Weights of a small contrastive audio-text model.
Model: encoder norm layernorm, encoder activation swiglu, encoder moe soft, encoder num experts 16, encoder depths [5, 5, 5], encoder widths [64, 128, 256], text encoder width 256, text encoder norm layernorm, text encoder activation gelu.
Data: 184686 training examples, 1.0 epochs.
Rows from block 10 of the audio encoder of a small contrastive audio-text model, named by matrix and row number. Rows with one number belong to one neuron. Each number is 200 + 20 x the weight over its row's rms, rounded and kept within 0 to 999. All counts start at 0.
Before each neuron's rows are labels from the 100 clips, of 14976, where the neuron reaches its largest size: "top examples" is what is common among them; "band" is the frequency band that holds the peak. Only what is clearly more common there than usual is listed. The data: single notes of musical instruments (NSynth). In brackets: how many of the 100.
# gate: MLP gate (encoder.blocks.10.mlp.gate.weight, 768x256), inputs 0-127
# fc1: MLP up (encoder.blocks.10.mlp.fc1.weight, 768x256), inputs 0-127
# fc2: MLP down (encoder.blocks.10.mlp.fc2.weight, 256x768, transposed), outputs 0-127

top examples: octave 1 (68); pitch class D# (35); pitch class: F (34); note: D#1 (31)
band: 250 to 500 Hz (93)
gate.129,205,163,230,210,189,196,217,227,222,222,192,206,211,200,192,184,189,212,196,234,163,205,220,248,177,219,216,188,204,167,204,151,203,187,179,155,194,217,208,234,191,222,194,196,165,172,192,238,240,199,241,187,233,219,217,227,201,212,240,224,218,217,219,166,198,177,197,198,185,222,237,226,214,195,227,207,196,205,233,210,195,181,209,200,191,188,204,180,181,213,207,182,214,216,218,153,224,223,184,177,202,167,172,221,182,174,190,224,182,192,162,200,198,204,192,208,238,236,205,199,187,175,205,191,187,178,215,182
fc1.129,196,184,181,196,218,227,197,189,209,195,194,198,194,210,220,216,196,207,220,192,243,214,199,192,235,213,228,189,192,184,202,225,223,226,216,220,199,194,209,201,239,207,196,141,180,215,159,192,173,183,195,210,214,158,150,145,204,190,195,202,183,201,199,196,166,171,209,156,214,202,222,206,224,190,178,233,180,193,207,187,231,187,192,196,219,217,214,178,235,200,192,188,209,219,201,195,221,188,193,202,200,240,204,183,213,230,194,204,190,204,196,217,178,198,178,188,223,186,216,168,176,207,160,201,191,193,205,220
fc2.129,179,191,248,217,211,229,209,181,223,207,215,218,226,201,240,202,213,196,197,232,196,210,235,192,214,241,212,178,177,205,193,152,188,175,177,203,207,194,229,184,209,203,196,198,225,196,226,180,228,265,188,221,201,185,156,234,200,230,194,211,149,180,172,207,233,209,206,200,209,229,201,174,203,224,221,209,224,197,208,211,217,213,212,208,191,165,201,204,197,184,205,202,214,200,178,185,189,201,162,185,245,173,186,205,208,169,215,208,172,185,173,189,170,203,165,198,187,217,194,186,177,228,175,194,183,235,206,184

top examples: pitch class B (44); pitch class F# (33); note: B2 (31)
band: 250 to 500 Hz (57)
gate.472,221,206,203,189,177,231,183,181,189,218,211,186,202,175,210,208,237,220,204,172,189,185,222,215,204,194,197,184,213,197,195,189,187,163,195,215,207,189,208,182,203,204,182,189,179,181,197,174,203,200,211,209,213,204,190,213,171,203,189,231,236,189,207,197,212,201,197,204,183,185,194,196,227,194,139,180,222,211,218,187,195,190,176,169,187,228,237,188,185,186,199,160,222,217,200,184,175,233,199,223,202,230,185,231,210,220,201,219,206,189,199,240,218,223,166,165,190,256,189,199,203,180,200,225,184,214,173,204
fc1.472,209,177,200,199,160,193,192,194,173,201,206,230,221,204,214,200,176,219,198,253,173,196,169,256,200,230,208,227,158,180,225,193,153,189,228,223,217,225,159,212,217,183,211,172,165,177,210,207,214,167,193,193,197,197,202,200,183,194,199,190,181,194,192,181,216,204,172,207,210,222,216,195,202,174,216,249,196,206,216,191,198,197,194,199,191,173,186,207,213,202,199,217,222,201,196,204,203,173,188,176,193,221,205,217,198,217,194,221,191,212,199,271,208,192,194,188,186,204,207,208,216,169,204,204,204,173,202,190
fc2.472,193,204,207,183,195,201,210,193,222,196,228,215,205,185,192,153,183,194,195,224,196,238,200,185,193,177,168,229,169,216,204,186,216,155,223,206,229,187,190,220,218,191,195,235,199,198,195,152,193,234,204,223,148,247,217,210,197,212,217,216,233,168,187,203,196,223,205,193,212,175,184,164,223,182,170,223,182,189,198,184,193,186,206,190,187,184,194,225,225,172,158,199,192,187,218,230,202,196,246,174,204,210,196,209,205,194,233,199,213,199,198,197,209,230,201,181,196,191,191,180,223,248,220,204,184,217,201,202

top examples: octave 2 (44); pitch class A# (42); note: A#2 (36); pitch class: G# (32)
band: 250 to 500 Hz (51)
gate.662,169,209,209,197,191,212,222,205,183,218,201,206,216,227,191,202,223,193,210,161,164,203,214,184,230,179,214,232,205,244,195,240,232,176,177,226,188,207,201,195,194,218,189,188,218,218,206,168,232,221,223,176,205,220,182,190,220,211,196,205,215,214,217,178,233,168,205,196,220,166,205,180,152,172,213,219,220,218,216,203,234,200,216,197,215,231,196,228,207,186,204,184,177,177,180,176,183,202,177,232,177,229,214,185,212,229,177,216,188,188,200,228,191,200,196,219,212,201,198,177,182,210,189,197,181,201,240,154
fc1.662,218,200,198,247,194,198,227,184,170,195,170,196,200,191,181,208,210,213,177,183,242,213,195,204,200,221,195,210,203,182,198,194,240,187,197,173,175,211,220,188,203,185,233,184,196,207,168,187,203,178,173,242,142,192,221,176,203,193,186,208,216,195,212,208,216,192,203,186,191,228,231,154,201,183,208,191,203,180,171,207,192,204,171,204,191,218,236,197,216,221,159,220,196,191,190,219,200,199,216,222,222,187,206,203,197,187,214,186,164,174,201,210,193,165,192,168,232,189,241,173,200,186,185,203,169,226,183,207
fc2.662,188,203,181,231,187,199,171,212,192,189,215,216,212,212,193,174,207,235,181,169,194,155,181,226,214,194,194,186,252,215,221,186,203,224,214,165,197,208,202,233,199,235,189,226,154,171,225,205,198,216,185,234,201,231,183,234,159,183,176,205,208,199,207,213,194,185,220,189,177,190,171,166,195,193,210,183,186,183,181,201,198,208,193,149,216,206,225,132,197,218,196,164,222,195,198,213,216,150,220,230,229,173,233,204,183,204,193,195,200,189,189,225,225,176,197,220,205,200,213,220,194,200,189,197,256,238,207,198

top examples: octave 1 (54); organ (38)
band: 2000 to 4000 Hz (52)
gate.302,189,189,190,162,199,213,186,221,224,206,224,175,189,214,248,189,225,189,213,185,239,161,185,228,235,204,210,194,218,199,191,165,206,188,177,169,188,187,174,208,234,195,208,205,208,198,167,184,168,220,202,191,224,174,217,197,154,175,210,179,184,202,199,166,174,211,188,171,199,175,192,205,218,176,179,196,196,213,210,203,209,216,211,200,188,237,198,226,213,235,186,209,194,183,207,230,184,212,187,202,203,204,223,209,159,190,191,230,192,192,199,217,219,187,168,227,176,229,193,170,218,206,214,218,197,159,197,184
fc1.302,192,190,203,172,221,191,200,179,216,227,162,208,186,210,218,183,216,204,219,165,228,191,185,188,213,185,226,226,215,198,176,185,225,194,194,193,181,210,162,189,224,224,206,206,216,162,243,180,166,162,208,219,207,180,180,176,237,164,212,202,163,188,186,159,195,165,200,187,186,214,202,217,202,178,178,193,176,200,166,205,218,258,207,196,197,228,214,201,202,219,192,171,226,208,221,196,197,214,236,230,175,202,206,201,172,198,208,213,166,226,204,187,192,216,206,210,188,224,193,194,169,219,181,180,151,211,198,209
fc2.302,210,223,202,206,163,206,219,189,236,218,200,245,220,229,227,209,185,241,216,206,237,211,198,217,200,174,203,192,232,163,178,196,203,248,214,222,177,196,228,210,219,202,220,190,180,202,192,231,213,160,198,170,219,201,209,208,204,219,185,204,234,207,211,173,174,202,235,210,197,151,209,216,241,193,201,218,185,200,189,191,216,184,234,153,231,190,210,212,217,198,205,193,198,230,232,235,237,169,188,176,171,204,218,206,220,209,203,227,231,212,194,186,224,203,198,187,178,169,195,211,229,194,181,187,185,230,196,192

top examples: octave 2 (33); pitch class E (32)
band: 250 to 500 Hz (61)
gate.390,197,193,173,205,181,211,206,190,193,209,213,193,191,233,210,199,233,213,185,206,265,213,190,223,185,181,170,197,182,235,177,234,202,212,209,212,222,206,231,189,192,206,202,193,216,200,211,188,210,197,226,215,204,206,175,192,192,197,185,238,187,195,193,194,207,189,220,211,195,168,194,196,219,201,168,223,227,170,178,208,244,209,220,222,210,211,196,191,231,177,200,185,207,223,169,200,218,163,195,212,202,195,203,204,186,183,246,179,251,173,212,170,218,198,175,207,207,231,190,219,177,170,171,208,191,182,202,211
fc1.390,229,196,208,210,188,201,194,193,175,227,218,215,190,168,185,210,199,205,192,243,180,184,194,186,197,194,199,187,196,212,215,177,201,191,195,203,209,206,188,227,202,201,208,234,201,224,212,208,177,218,223,194,164,197,228,213,202,185,223,189,210,197,201,221,217,181,157,200,199,204,214,195,195,194,230,211,227,182,197,185,172,202,156,211,231,199,173,193,191,168,136,235,188,211,226,199,200,211,170,194,173,191,176,197,160,195,203,195,187,203,229,214,247,206,247,189,200,224,209,235,207,212,218,192,231,198,160,194
fc2.390,189,230,227,212,197,232,234,226,201,202,215,213,201,226,190,200,229,214,229,188,184,186,192,189,197,208,181,182,182,246,186,219,153,205,204,221,168,177,170,203,224,187,227,191,208,184,191,185,204,186,206,171,189,203,191,208,186,204,207,224,211,144,152,174,188,209,151,162,212,221,195,191,190,193,200,240,174,211,229,194,221,194,228,235,179,196,186,261,191,209,220,188,209,184,214,206,208,217,217,202,229,186,205,224,220,209,202,192,219,220,210,194,228,208,191,188,173,172,229,219,204,213,196,228,196,194,182,204

top examples: pitch class A (47); pitch class F (45); note: F6 (43); note: A4 (41)
band: 1000 to 2000 Hz (51)
gate.359,174,199,177,210,173,188,177,210,196,193,173,220,229,200,219,173,198,157,208,192,193,194,166,219,216,193,240,193,167,208,186,235,234,195,213,179,186,216,226,250,205,197,176,247,212,197,233,193,166,197,216,191,224,165,174,225,218,218,230,197,205,222,196,168,185,220,188,181,200,173,197,217,174,177,212,202,224,228,177,229,185,198,216,186,198,172,169,195,219,195,215,195,230,168,193,192,156,200,232,176,189,205,197,187,167,205,164,216,225,210,209,215,218,160,209,205,198,225,189,198,208,218,203,226,213,201,213,174
fc1.359,170,218,187,187,206,171,217,208,175,221,218,199,196,206,227,207,191,167,216,247,210,159,175,223,200,193,218,201,163,214,212,156,209,198,215,193,228,204,201,238,220,188,206,203,213,182,223,225,207,200,193,181,182,190,157,195,189,190,205,208,180,177,199,153,188,176,206,191,218,190,214,220,179,172,181,210,197,213,200,200,213,208,215,210,183,189,164,160,216,197,196,181,248,192,207,191,204,206,185,180,255,199,224,192,192,205,211,189,200,198,220,182,217,206,226,193,226,192,214,168,167,218,192,209,173,211,176,196
fc2.359,197,213,181,206,239,197,180,193,146,209,151,188,228,208,158,238,199,192,157,224,222,177,171,208,185,185,210,199,217,204,203,249,180,193,203,190,221,195,221,199,211,192,181,232,201,236,182,196,200,173,201,210,207,191,200,200,213,202,207,228,203,200,206,187,177,168,185,210,180,186,230,185,210,214,215,200,167,177,232,218,208,178,216,177,206,216,178,216,208,207,197,217,207,201,195,174,185,211,231,223,207,212,176,207,219,179,199,172,233,186,168,171,217,164,219,195,214,188,197,201,242,176,191,178,223,209,217,202

top examples: octave 1 (97); pitch class F# (34); note: F#1 (31); note: G1 (27)
band: 250 to 500 Hz (94)
gate.504,189,213,217,252,204,206,192,178,233,203,236,172,221,210,175,216,238,225,199,215,218,264,162,192,195,194,140,227,195,205,217,227,227,189,174,204,207,208,214,202,224,199,203,243,189,156,175,220,222,209,195,166,192,220,175,195,209,204,202,187,170,204,197,196,185,183,205,198,195,160,187,199,213,188,170,212,177,214,205,153,208,190,187,184,196,202,191,243,177,205,228,215,220,193,174,220,229,192,194,227,224,199,191,194,196,209,192,201,177,183,210,180,179,194,185,186,182,215,199,215,205,196,195,202,192,193,219,202
fc1.504,167,188,200,223,211,218,185,202,199,168,202,196,212,177,206,169,224,205,175,242,189,170,201,213,195,229,245,170,206,182,200,190,199,199,196,220,215,177,209,231,212,160,175,201,170,197,197,161,215,211,212,192,188,203,231,200,166,215,180,187,183,213,198,223,230,206,225,220,231,217,195,202,205,183,187,196,225,223,196,192,189,219,225,167,202,209,209,203,208,202,159,191,178,186,182,215,178,233,210,167,147,191,184,204,171,195,213,182,158,192,203,217,213,178,246,155,183,202,207,234,225,183,203,197,200,207,228,205
fc2.504,180,214,221,186,189,144,188,187,219,198,174,186,181,176,224,194,216,204,170,163,179,202,191,193,207,227,182,225,228,184,169,194,227,184,212,180,199,182,196,215,246,173,209,214,189,227,173,181,210,215,206,184,171,205,190,198,207,209,213,227,228,242,237,188,240,191,226,196,226,209,207,218,231,181,206,184,192,221,211,220,200,209,202,200,197,188,188,214,249,230,219,192,181,201,208,170,192,229,204,229,196,228,189,199,188,203,217,158,163,192,207,217,225,179,233,204,170,220,194,214,170,215,196,202,237,223,166,208

top examples: pitch class A (100); octave 5 (54); note: A5 (54); octave 4 (40)
band: 2000 to 4000 Hz (100)
gate.707,187,195,218,197,211,200,196,199,196,199,188,191,195,201,169,190,202,182,221,209,213,213,215,197,176,188,220,213,185,187,183,217,197,186,212,198,209,198,206,222,217,181,187,158,201,206,185,162,218,191,192,215,183,218,224,181,189,171,166,205,172,198,189,187,231,184,185,208,230,199,225,211,218,228,199,181,183,176,211,196,186,212,198,208,159,165,153,197,161,216,160,224,220,203,236,201,183,155,217,174,198,204,212,207,205,199,248,195,198,200,195,225,218,198,188,169,173,190,186,191,203,236,221,216,190,189,219,173
fc1.707,159,186,200,179,223,189,186,193,161,203,226,213,201,188,159,185,207,225,202,191,183,216,185,206,209,213,189,183,199,228,208,202,184,262,230,199,182,206,190,195,223,191,192,233,223,188,193,203,203,213,184,216,208,178,229,202,192,191,215,204,178,171,164,198,210,219,225,159,188,150,186,198,223,203,229,207,179,208,172,229,201,190,162,194,240,197,222,203,221,210,224,196,183,251,180,200,229,224,220,205,183,208,174,226,186,227,182,246,189,207,209,167,201,231,216,195,236,190,223,220,185,191,177,218,181,210,200,191
fc2.707,230,236,195,199,215,160,213,220,221,184,210,199,176,181,197,221,162,237,217,218,193,207,200,209,234,196,216,200,230,213,186,186,219,182,200,156,225,239,188,165,191,220,231,162,196,212,163,199,199,205,216,169,170,186,170,182,201,183,229,214,197,203,233,197,176,188,202,193,182,217,213,194,230,241,208,233,201,216,183,206,212,213,182,209,193,191,212,179,214,198,217,173,201,192,171,237,223,213,221,203,193,215,195,232,169,218,194,182,211,216,223,191,193,235,182,221,238,209,194,202,190,201,176,218,196,207,186,228

top examples: pitch class A (74); octave 5 (41); note: A5 (41); instrument family: organ (30)
band: 2000 to 4000 Hz (68)
gate.254,195,175,198,162,208,216,231,210,206,208,206,204,226,186,252,173,204,166,196,198,186,197,195,207,186,191,212,199,194,223,214,199,215,185,196,201,229,199,213,225,168,201,177,217,161,209,180,252,182,206,184,191,205,208,207,174,193,184,177,206,217,215,225,183,186,181,216,166,179,231,218,205,207,184,180,149,193,203,198,171,190,187,227,190,197,178,228,250,195,199,200,225,210,172,217,220,177,209,213,216,216,214,221,210,181,239,194,201,202,179,162,155,186,188,173,189,211,184,178,205,244,183,209,204,169,180,196,196
fc1.254,215,222,226,236,174,169,184,201,210,157,240,203,203,168,204,191,208,191,202,181,193,177,187,192,176,202,212,231,198,215,186,232,225,195,187,224,188,229,193,213,216,202,193,198,197,204,174,197,231,245,210,172,175,204,195,212,186,214,205,192,178,205,175,172,233,182,177,227,196,164,229,184,250,196,201,200,223,188,191,219,188,195,195,217,176,218,173,217,179,213,195,240,214,205,196,211,228,170,224,194,214,217,198,196,182,177,202,213,211,169,203,233,241,201,243,169,152,197,191,188,199,180,189,229,162,195,185,172
fc2.254,201,173,201,178,219,249,198,213,161,171,178,205,207,197,201,184,218,192,218,208,221,176,163,159,181,195,172,192,177,189,187,177,181,181,206,228,200,202,227,212,181,175,207,203,193,210,197,211,199,171,183,189,182,241,202,177,180,200,185,206,204,214,170,174,206,225,197,215,169,234,215,203,203,180,169,178,208,223,246,202,185,189,210,217,226,229,212,186,203,234,177,222,218,215,220,206,184,182,194,212,198,206,227,160,202,215,194,195,193,167,189,184,169,188,202,147,188,196,203,234,145,210,255,196,169,183,184,222

top examples: octave 2 (37)
band: 250 to 500 Hz (53)
gate.766,175,202,174,155,247,207,180,229,197,222,207,205,181,219,234,211,200,204,197,192,196,197,219,204,188,177,188,233,217,179,217,191,193,173,172,197,210,197,215,174,205,191,233,187,220,189,171,168,213,204,222,200,201,204,197,198,164,188,208,206,200,216,183,203,228,187,181,202,189,191,204,211,207,174,227,183,200,229,210,182,209,193,184,186,242,172,213,187,188,184,238,195,209,204,180,195,163,185,168,191,216,246,195,231,210,212,198,195,213,185,207,190,197,179,238,152,226,196,184,193,252,209,196,180,196,157,191,195
fc1.766,180,194,227,178,201,202,192,168,217,224,174,195,228,222,173,211,205,167,197,196,223,191,195,187,190,191,199,228,159,171,210,213,161,164,218,197,182,197,173,217,202,203,203,206,198,238,184,197,205,207,206,205,215,243,190,170,227,196,179,208,188,204,225,180,147,222,205,179,194,209,209,221,208,202,177,190,196,221,167,202,184,177,221,194,238,213,196,186,223,226,202,214,198,169,202,204,231,224,203,185,195,191,233,207,186,222,260,160,180,215,191,194,206,195,238,210,212,195,174,192,214,184,176,192,220,218,201,236
fc2.766,201,234,196,208,199,211,188,186,190,194,212,200,240,186,214,180,214,176,183,223,210,172,229,198,214,203,198,167,184,207,178,162,175,206,218,173,209,189,197,225,163,213,221,211,201,208,205,201,222,178,202,179,201,218,240,194,191,192,225,173,217,191,197,192,175,195,208,200,173,209,192,204,233,199,164,218,189,221,231,225,204,183,202,209,194,241,189,208,226,183,188,188,184,228,213,166,199,180,187,218,214,206,212,207,220,237,192,185,182,234,232,174,203,197,183,228,225,179,200,213,198,213,202,194,207,193,208,194

top examples: octave 1 (41); keyboard (37)
band: 2000 to 4000 Hz (54)
gate.230,185,214,173,208,212,193,166,214,194,218,215,218,189,187,221,193,217,215,209,182,186,226,234,229,188,191,177,220,191,173,213,228,210,208,206,221,199,206,246,172,188,216,218,209,185,225,212,204,197,146,174,172,178,174,187,233,217,212,206,185,201,198,198,188,196,201,205,182,193,219,222,193,179,222,174,198,197,231,212,238,192,203,196,210,158,178,202,205,199,200,212,242,213,163,177,180,213,210,197,233,220,198,165,163,196,210,223,215,234,190,202,181,189,216,217,224,202,183,174,216,215,211,214,183,192,225,217,209
fc1.230,177,203,167,189,194,197,210,223,215,211,187,210,193,189,161,201,194,205,202,207,196,231,200,191,204,190,197,204,182,201,169,210,204,221,203,209,215,191,187,227,220,220,194,214,171,178,185,191,196,213,212,173,205,178,218,205,213,221,188,200,184,197,216,220,188,162,198,225,210,231,216,177,210,185,199,205,218,209,226,246,196,211,217,222,215,258,198,182,217,199,231,207,203,193,172,198,220,197,197,236,166,212,241,246,177,194,191,182,205,224,218,188,208,182,213,183,179,203,182,194,175,202,240,216,203,187,199,179
fc2.230,207,176,214,206,215,186,218,208,190,201,180,184,206,192,211,186,227,197,197,207,167,213,186,193,198,195,198,200,236,199,191,194,172,182,185,188,213,183,172,228,179,239,212,188,221,217,159,244,180,205,192,183,186,221,227,165,212,228,226,221,177,214,200,184,199,239,231,200,184,216,228,215,215,190,175,203,184,213,230,224,145,158,217,217,208,169,149,222,224,210,195,185,199,186,202,193,155,193,170,220,213,205,167,203,181,223,212,148,191,181,219,202,197,186,182,201,236,177,184,208,157,188,175,154,195,202,205,205

top examples: pitch class A (84); acoustic (68); octave 3 (64); note: A3 (58)
band: 1000 to 2000 Hz (66)
gate.612,190,173,198,210,212,180,231,217,206,195,170,182,178,201,206,207,194,205,220,188,211,214,208,208,209,188,207,214,229,196,199,182,181,185,210,185,215,192,204,237,216,210,213,190,178,177,203,210,179,192,235,223,188,188,190,168,177,171,166,193,204,210,180,242,200,180,233,222,183,234,209,228,205,196,222,188,192,150,205,203,212,221,219,200,186,193,220,217,196,198,230,239,209,157,225,216,179,181,230,239,164,232,194,200,200,204,213,208,208,184,194,244,176,238,176,185,199,184,182,228,229,202,186,209,214,194,191,192
fc1.612,185,211,191,229,185,185,225,215,185,197,192,207,211,213,241,210,193,184,187,185,230,215,214,210,187,222,203,216,194,201,222,202,180,185,166,198,212,181,189,217,186,199,228,159,184,212,202,215,197,196,224,200,207,245,201,182,184,193,182,190,191,198,199,233,249,214,202,216,203,234,192,204,186,183,200,188,223,164,208,206,190,219,213,165,162,207,187,221,172,214,225,234,173,170,215,233,167,209,212,205,184,256,191,163,181,189,219,197,178,209,181,216,239,177,174,213,181,194,188,217,237,207,218,228,182,176,196,208
fc2.612,197,160,188,199,204,213,202,180,196,213,174,199,209,164,220,198,229,171,185,246,179,161,204,219,236,214,194,235,182,210,191,187,190,189,211,229,225,169,186,225,220,179,177,232,208,187,203,186,181,216,168,202,202,197,190,190,178,170,174,181,228,186,172,203,217,213,193,189,206,171,180,201,167,182,139,197,192,191,196,189,178,192,201,176,205,191,186,203,172,177,192,224,199,178,260,186,181,183,194,196,230,201,228,188,205,203,223,211,216,213,226,212,230,184,208,170,152,211,213,216,170,197,223,198,177,194,178,223

top examples: octave 2 (92); pitch class A (88); note: A2 (82)
band: 250 to 500 Hz (99)
gate.376,204,159,151,190,182,178,212,262,196,151,166,185,200,181,198,236,194,211,205,213,225,200,215,212,211,232,189,231,196,259,183,248,222,209,183,192,169,208,197,194,182,212,194,215,200,223,212,204,181,191,194,204,167,230,215,210,196,172,210,245,208,204,189,223,218,157,184,201,233,214,205,218,205,200,193,180,202,170,187,188,184,190,216,187,201,172,173,209,199,203,225,161,166,221,204,187,230,198,204,202,237,230,204,202,193,228,204,222,203,183,215,166,191,205,194,203,202,195,209,242,200,170,183,222,174,216,163,202
fc1.376,201,195,203,212,221,208,242,204,216,200,162,189,184,207,189,187,180,185,174,215,186,172,197,218,208,193,182,195,188,185,229,200,178,210,230,188,180,158,208,200,173,187,214,159,213,187,210,220,229,213,192,178,180,219,190,183,165,175,215,196,178,216,181,166,188,214,195,200,193,204,198,193,191,171,216,203,213,197,221,231,207,176,178,173,154,193,231,211,196,171,194,192,216,212,214,211,227,241,199,177,179,177,180,181,206,217,171,238,190,179,183,218,207,201,209,200,206,187,206,209,195,204,209,218,194,211,176,215
fc2.376,172,185,179,207,180,232,172,188,232,201,170,233,189,169,206,202,208,164,179,176,184,215,186,162,191,210,164,214,230,185,206,223,208,206,199,171,156,193,238,200,197,213,212,221,196,198,207,189,221,225,219,205,183,222,224,209,176,196,242,215,189,208,159,198,206,213,201,197,210,225,192,210,172,171,203,187,209,210,223,189,194,171,210,190,181,221,183,205,172,201,186,193,207,209,205,229,194,169,236,169,187,203,172,191,187,237,226,200,193,180,191,222,199,218,191,180,184,238,207,215,200,171,197,177,221,186,204,211

top examples: pitch class B (50); octave 5 (41); note: B5 (40)
band: 1000 to 2000 Hz (57)
gate.539,162,201,201,225,200,210,180,167,199,179,224,204,162,210,230,197,188,180,224,215,178,197,203,193,198,212,172,180,176,215,165,204,194,211,192,216,187,177,179,203,221,216,167,207,174,202,210,214,216,207,196,179,222,211,232,163,175,191,184,197,199,206,195,237,176,196,220,221,205,233,192,200,189,231,166,167,201,213,150,186,194,195,186,208,209,223,241,198,160,226,213,173,190,189,191,219,227,195,202,183,192,166,199,171,180,189,212,187,234,215,194,179,213,265,178,183,222,224,191,225,191,211,237,196,200,215,177,198
fc1.539,200,191,182,213,172,183,160,193,163,249,229,201,192,184,180,177,172,219,210,205,221,211,207,175,212,207,191,228,179,199,196,206,217,194,185,189,180,173,178,202,214,202,190,204,168,206,222,166,190,202,180,193,210,232,219,154,215,195,176,180,198,208,196,221,199,192,230,171,226,182,213,216,211,201,204,190,207,203,219,185,197,212,178,195,205,200,204,201,204,225,214,188,224,215,211,187,199,210,225,190,234,189,158,199,191,163,210,155,214,204,201,197,232,214,194,230,245,200,204,178,164,188,207,210,208,186,209,186
fc2.539,214,192,187,216,188,200,224,215,168,163,200,178,214,164,220,213,234,226,199,143,210,186,190,188,205,198,200,218,224,213,208,211,193,198,186,247,204,207,206,191,267,198,165,181,171,225,195,208,201,220,186,206,220,168,203,168,217,200,206,193,193,242,199,223,200,203,208,219,192,200,185,232,208,188,188,194,207,211,181,205,205,188,235,228,220,204,208,200,184,188,174,187,206,210,211,208,209,199,186,271,211,150,195,206,238,165,191,204,228,197,188,192,209,220,205,184,226,200,225,196,212,173,240,207,181,185,193,211

top examples: octave 1 (53); pitch class B (34); note: B1 (33); pitch class A# (30)
band: 250 to 500 Hz (68)
gate.146,180,225,200,192,195,209,180,186,210,205,181,229,196,188,188,203,199,190,232,227,232,164,205,219,200,208,207,175,178,226,214,180,216,222,213,183,170,196,199,201,211,230,192,194,189,226,201,238,201,177,169,204,204,200,215,191,214,191,236,193,232,219,177,209,196,169,220,164,229,222,206,199,194,243,180,156,222,217,203,212,208,226,190,205,166,216,216,186,197,200,248,171,180,201,189,220,222,214,158,196,196,208,198,184,180,179,211,180,218,215,223,185,193,213,204,169,236,242,174,199,223,211,194,167,224,217,208,190
fc1.146,213,172,190,201,213,177,165,236,200,161,207,189,222,208,160,218,197,192,267,218,207,155,194,188,227,173,199,206,202,202,205,161,204,196,193,186,190,220,201,205,170,214,229,176,194,187,160,232,178,233,194,208,241,179,174,198,201,198,172,196,202,216,191,183,192,221,193,190,231,206,209,182,212,181,189,235,174,187,208,206,210,224,219,201,212,232,200,185,211,194,181,177,180,240,191,225,225,212,172,213,190,228,175,192,187,226,238,215,212,229,219,180,203,231,192,234,204,176,211,209,195,233,220,234,184,183,200,193
fc2.146,224,191,200,209,214,210,202,167,229,205,209,212,220,181,217,187,192,218,252,217,174,207,175,210,211,206,203,210,199,199,175,192,205,183,234,215,226,204,185,214,207,195,186,201,226,208,161,219,210,180,212,219,203,218,211,241,189,192,204,201,177,204,221,196,225,198,206,161,192,178,189,176,189,227,184,191,176,201,210,210,163,170,246,154,198,184,210,196,209,178,197,217,172,172,185,177,161,175,186,189,201,188,215,210,212,189,183,199,202,223,201,195,165,190,163,178,206,189,220,215,219,209,198,194,203,176,181,209

top examples: octave 2 (63); acoustic (60); brass (43); octave 1 (31)
band: 1000 to 2000 Hz (71)
gate.195,237,226,186,140,214,171,207,206,160,229,178,196,185,248,219,208,190,184,182,210,170,212,187,219,209,208,196,206,204,225,153,243,216,207,184,233,196,199,207,188,188,183,227,187,192,193,236,212,218,196,223,222,205,209,188,213,193,216,219,149,171,217,169,164,204,180,205,228,212,187,199,201,190,214,224,189,182,196,181,177,188,231,243,177,215,222,176,199,194,198,225,176,226,172,219,199,218,242,189,211,188,189,181,197,193,211,166,199,174,229,180,198,191,194,204,198,188,222,220,187,239,217,205,160,213,217,214,188
fc1.195,207,217,218,215,207,181,184,212,235,186,196,199,198,210,190,236,186,214,176,241,201,198,227,194,201,181,214,221,217,164,186,180,199,194,188,198,232,197,201,209,204,221,197,168,184,190,217,184,234,200,218,189,195,183,196,173,165,205,212,184,192,177,187,186,167,198,206,184,187,216,184,214,221,165,193,168,206,185,229,197,220,218,199,177,210,207,202,174,212,220,197,230,165,219,198,227,169,199,204,154,184,200,213,194,231,207,234,226,214,232,206,170,191,198,195,204,202,178,214,210,235,194,264,188,174,214,195,246
fc2.195,208,228,173,206,224,175,183,210,221,219,201,222,190,185,217,192,214,178,228,195,215,194,191,197,171,208,174,189,230,232,198,236,215,217,237,196,193,225,179,209,177,202,212,160,165,202,180,216,202,221,247,210,220,185,179,188,191,202,216,188,221,202,189,187,214,227,199,199,172,212,198,232,216,159,211,168,157,206,183,187,190,191,181,191,157,183,182,190,185,192,216,172,218,211,226,164,184,238,196,214,197,183,196,203,199,159,181,199,206,216,184,199,199,203,211,200,173,205,252,193,193,208,216,237,202,227,187,199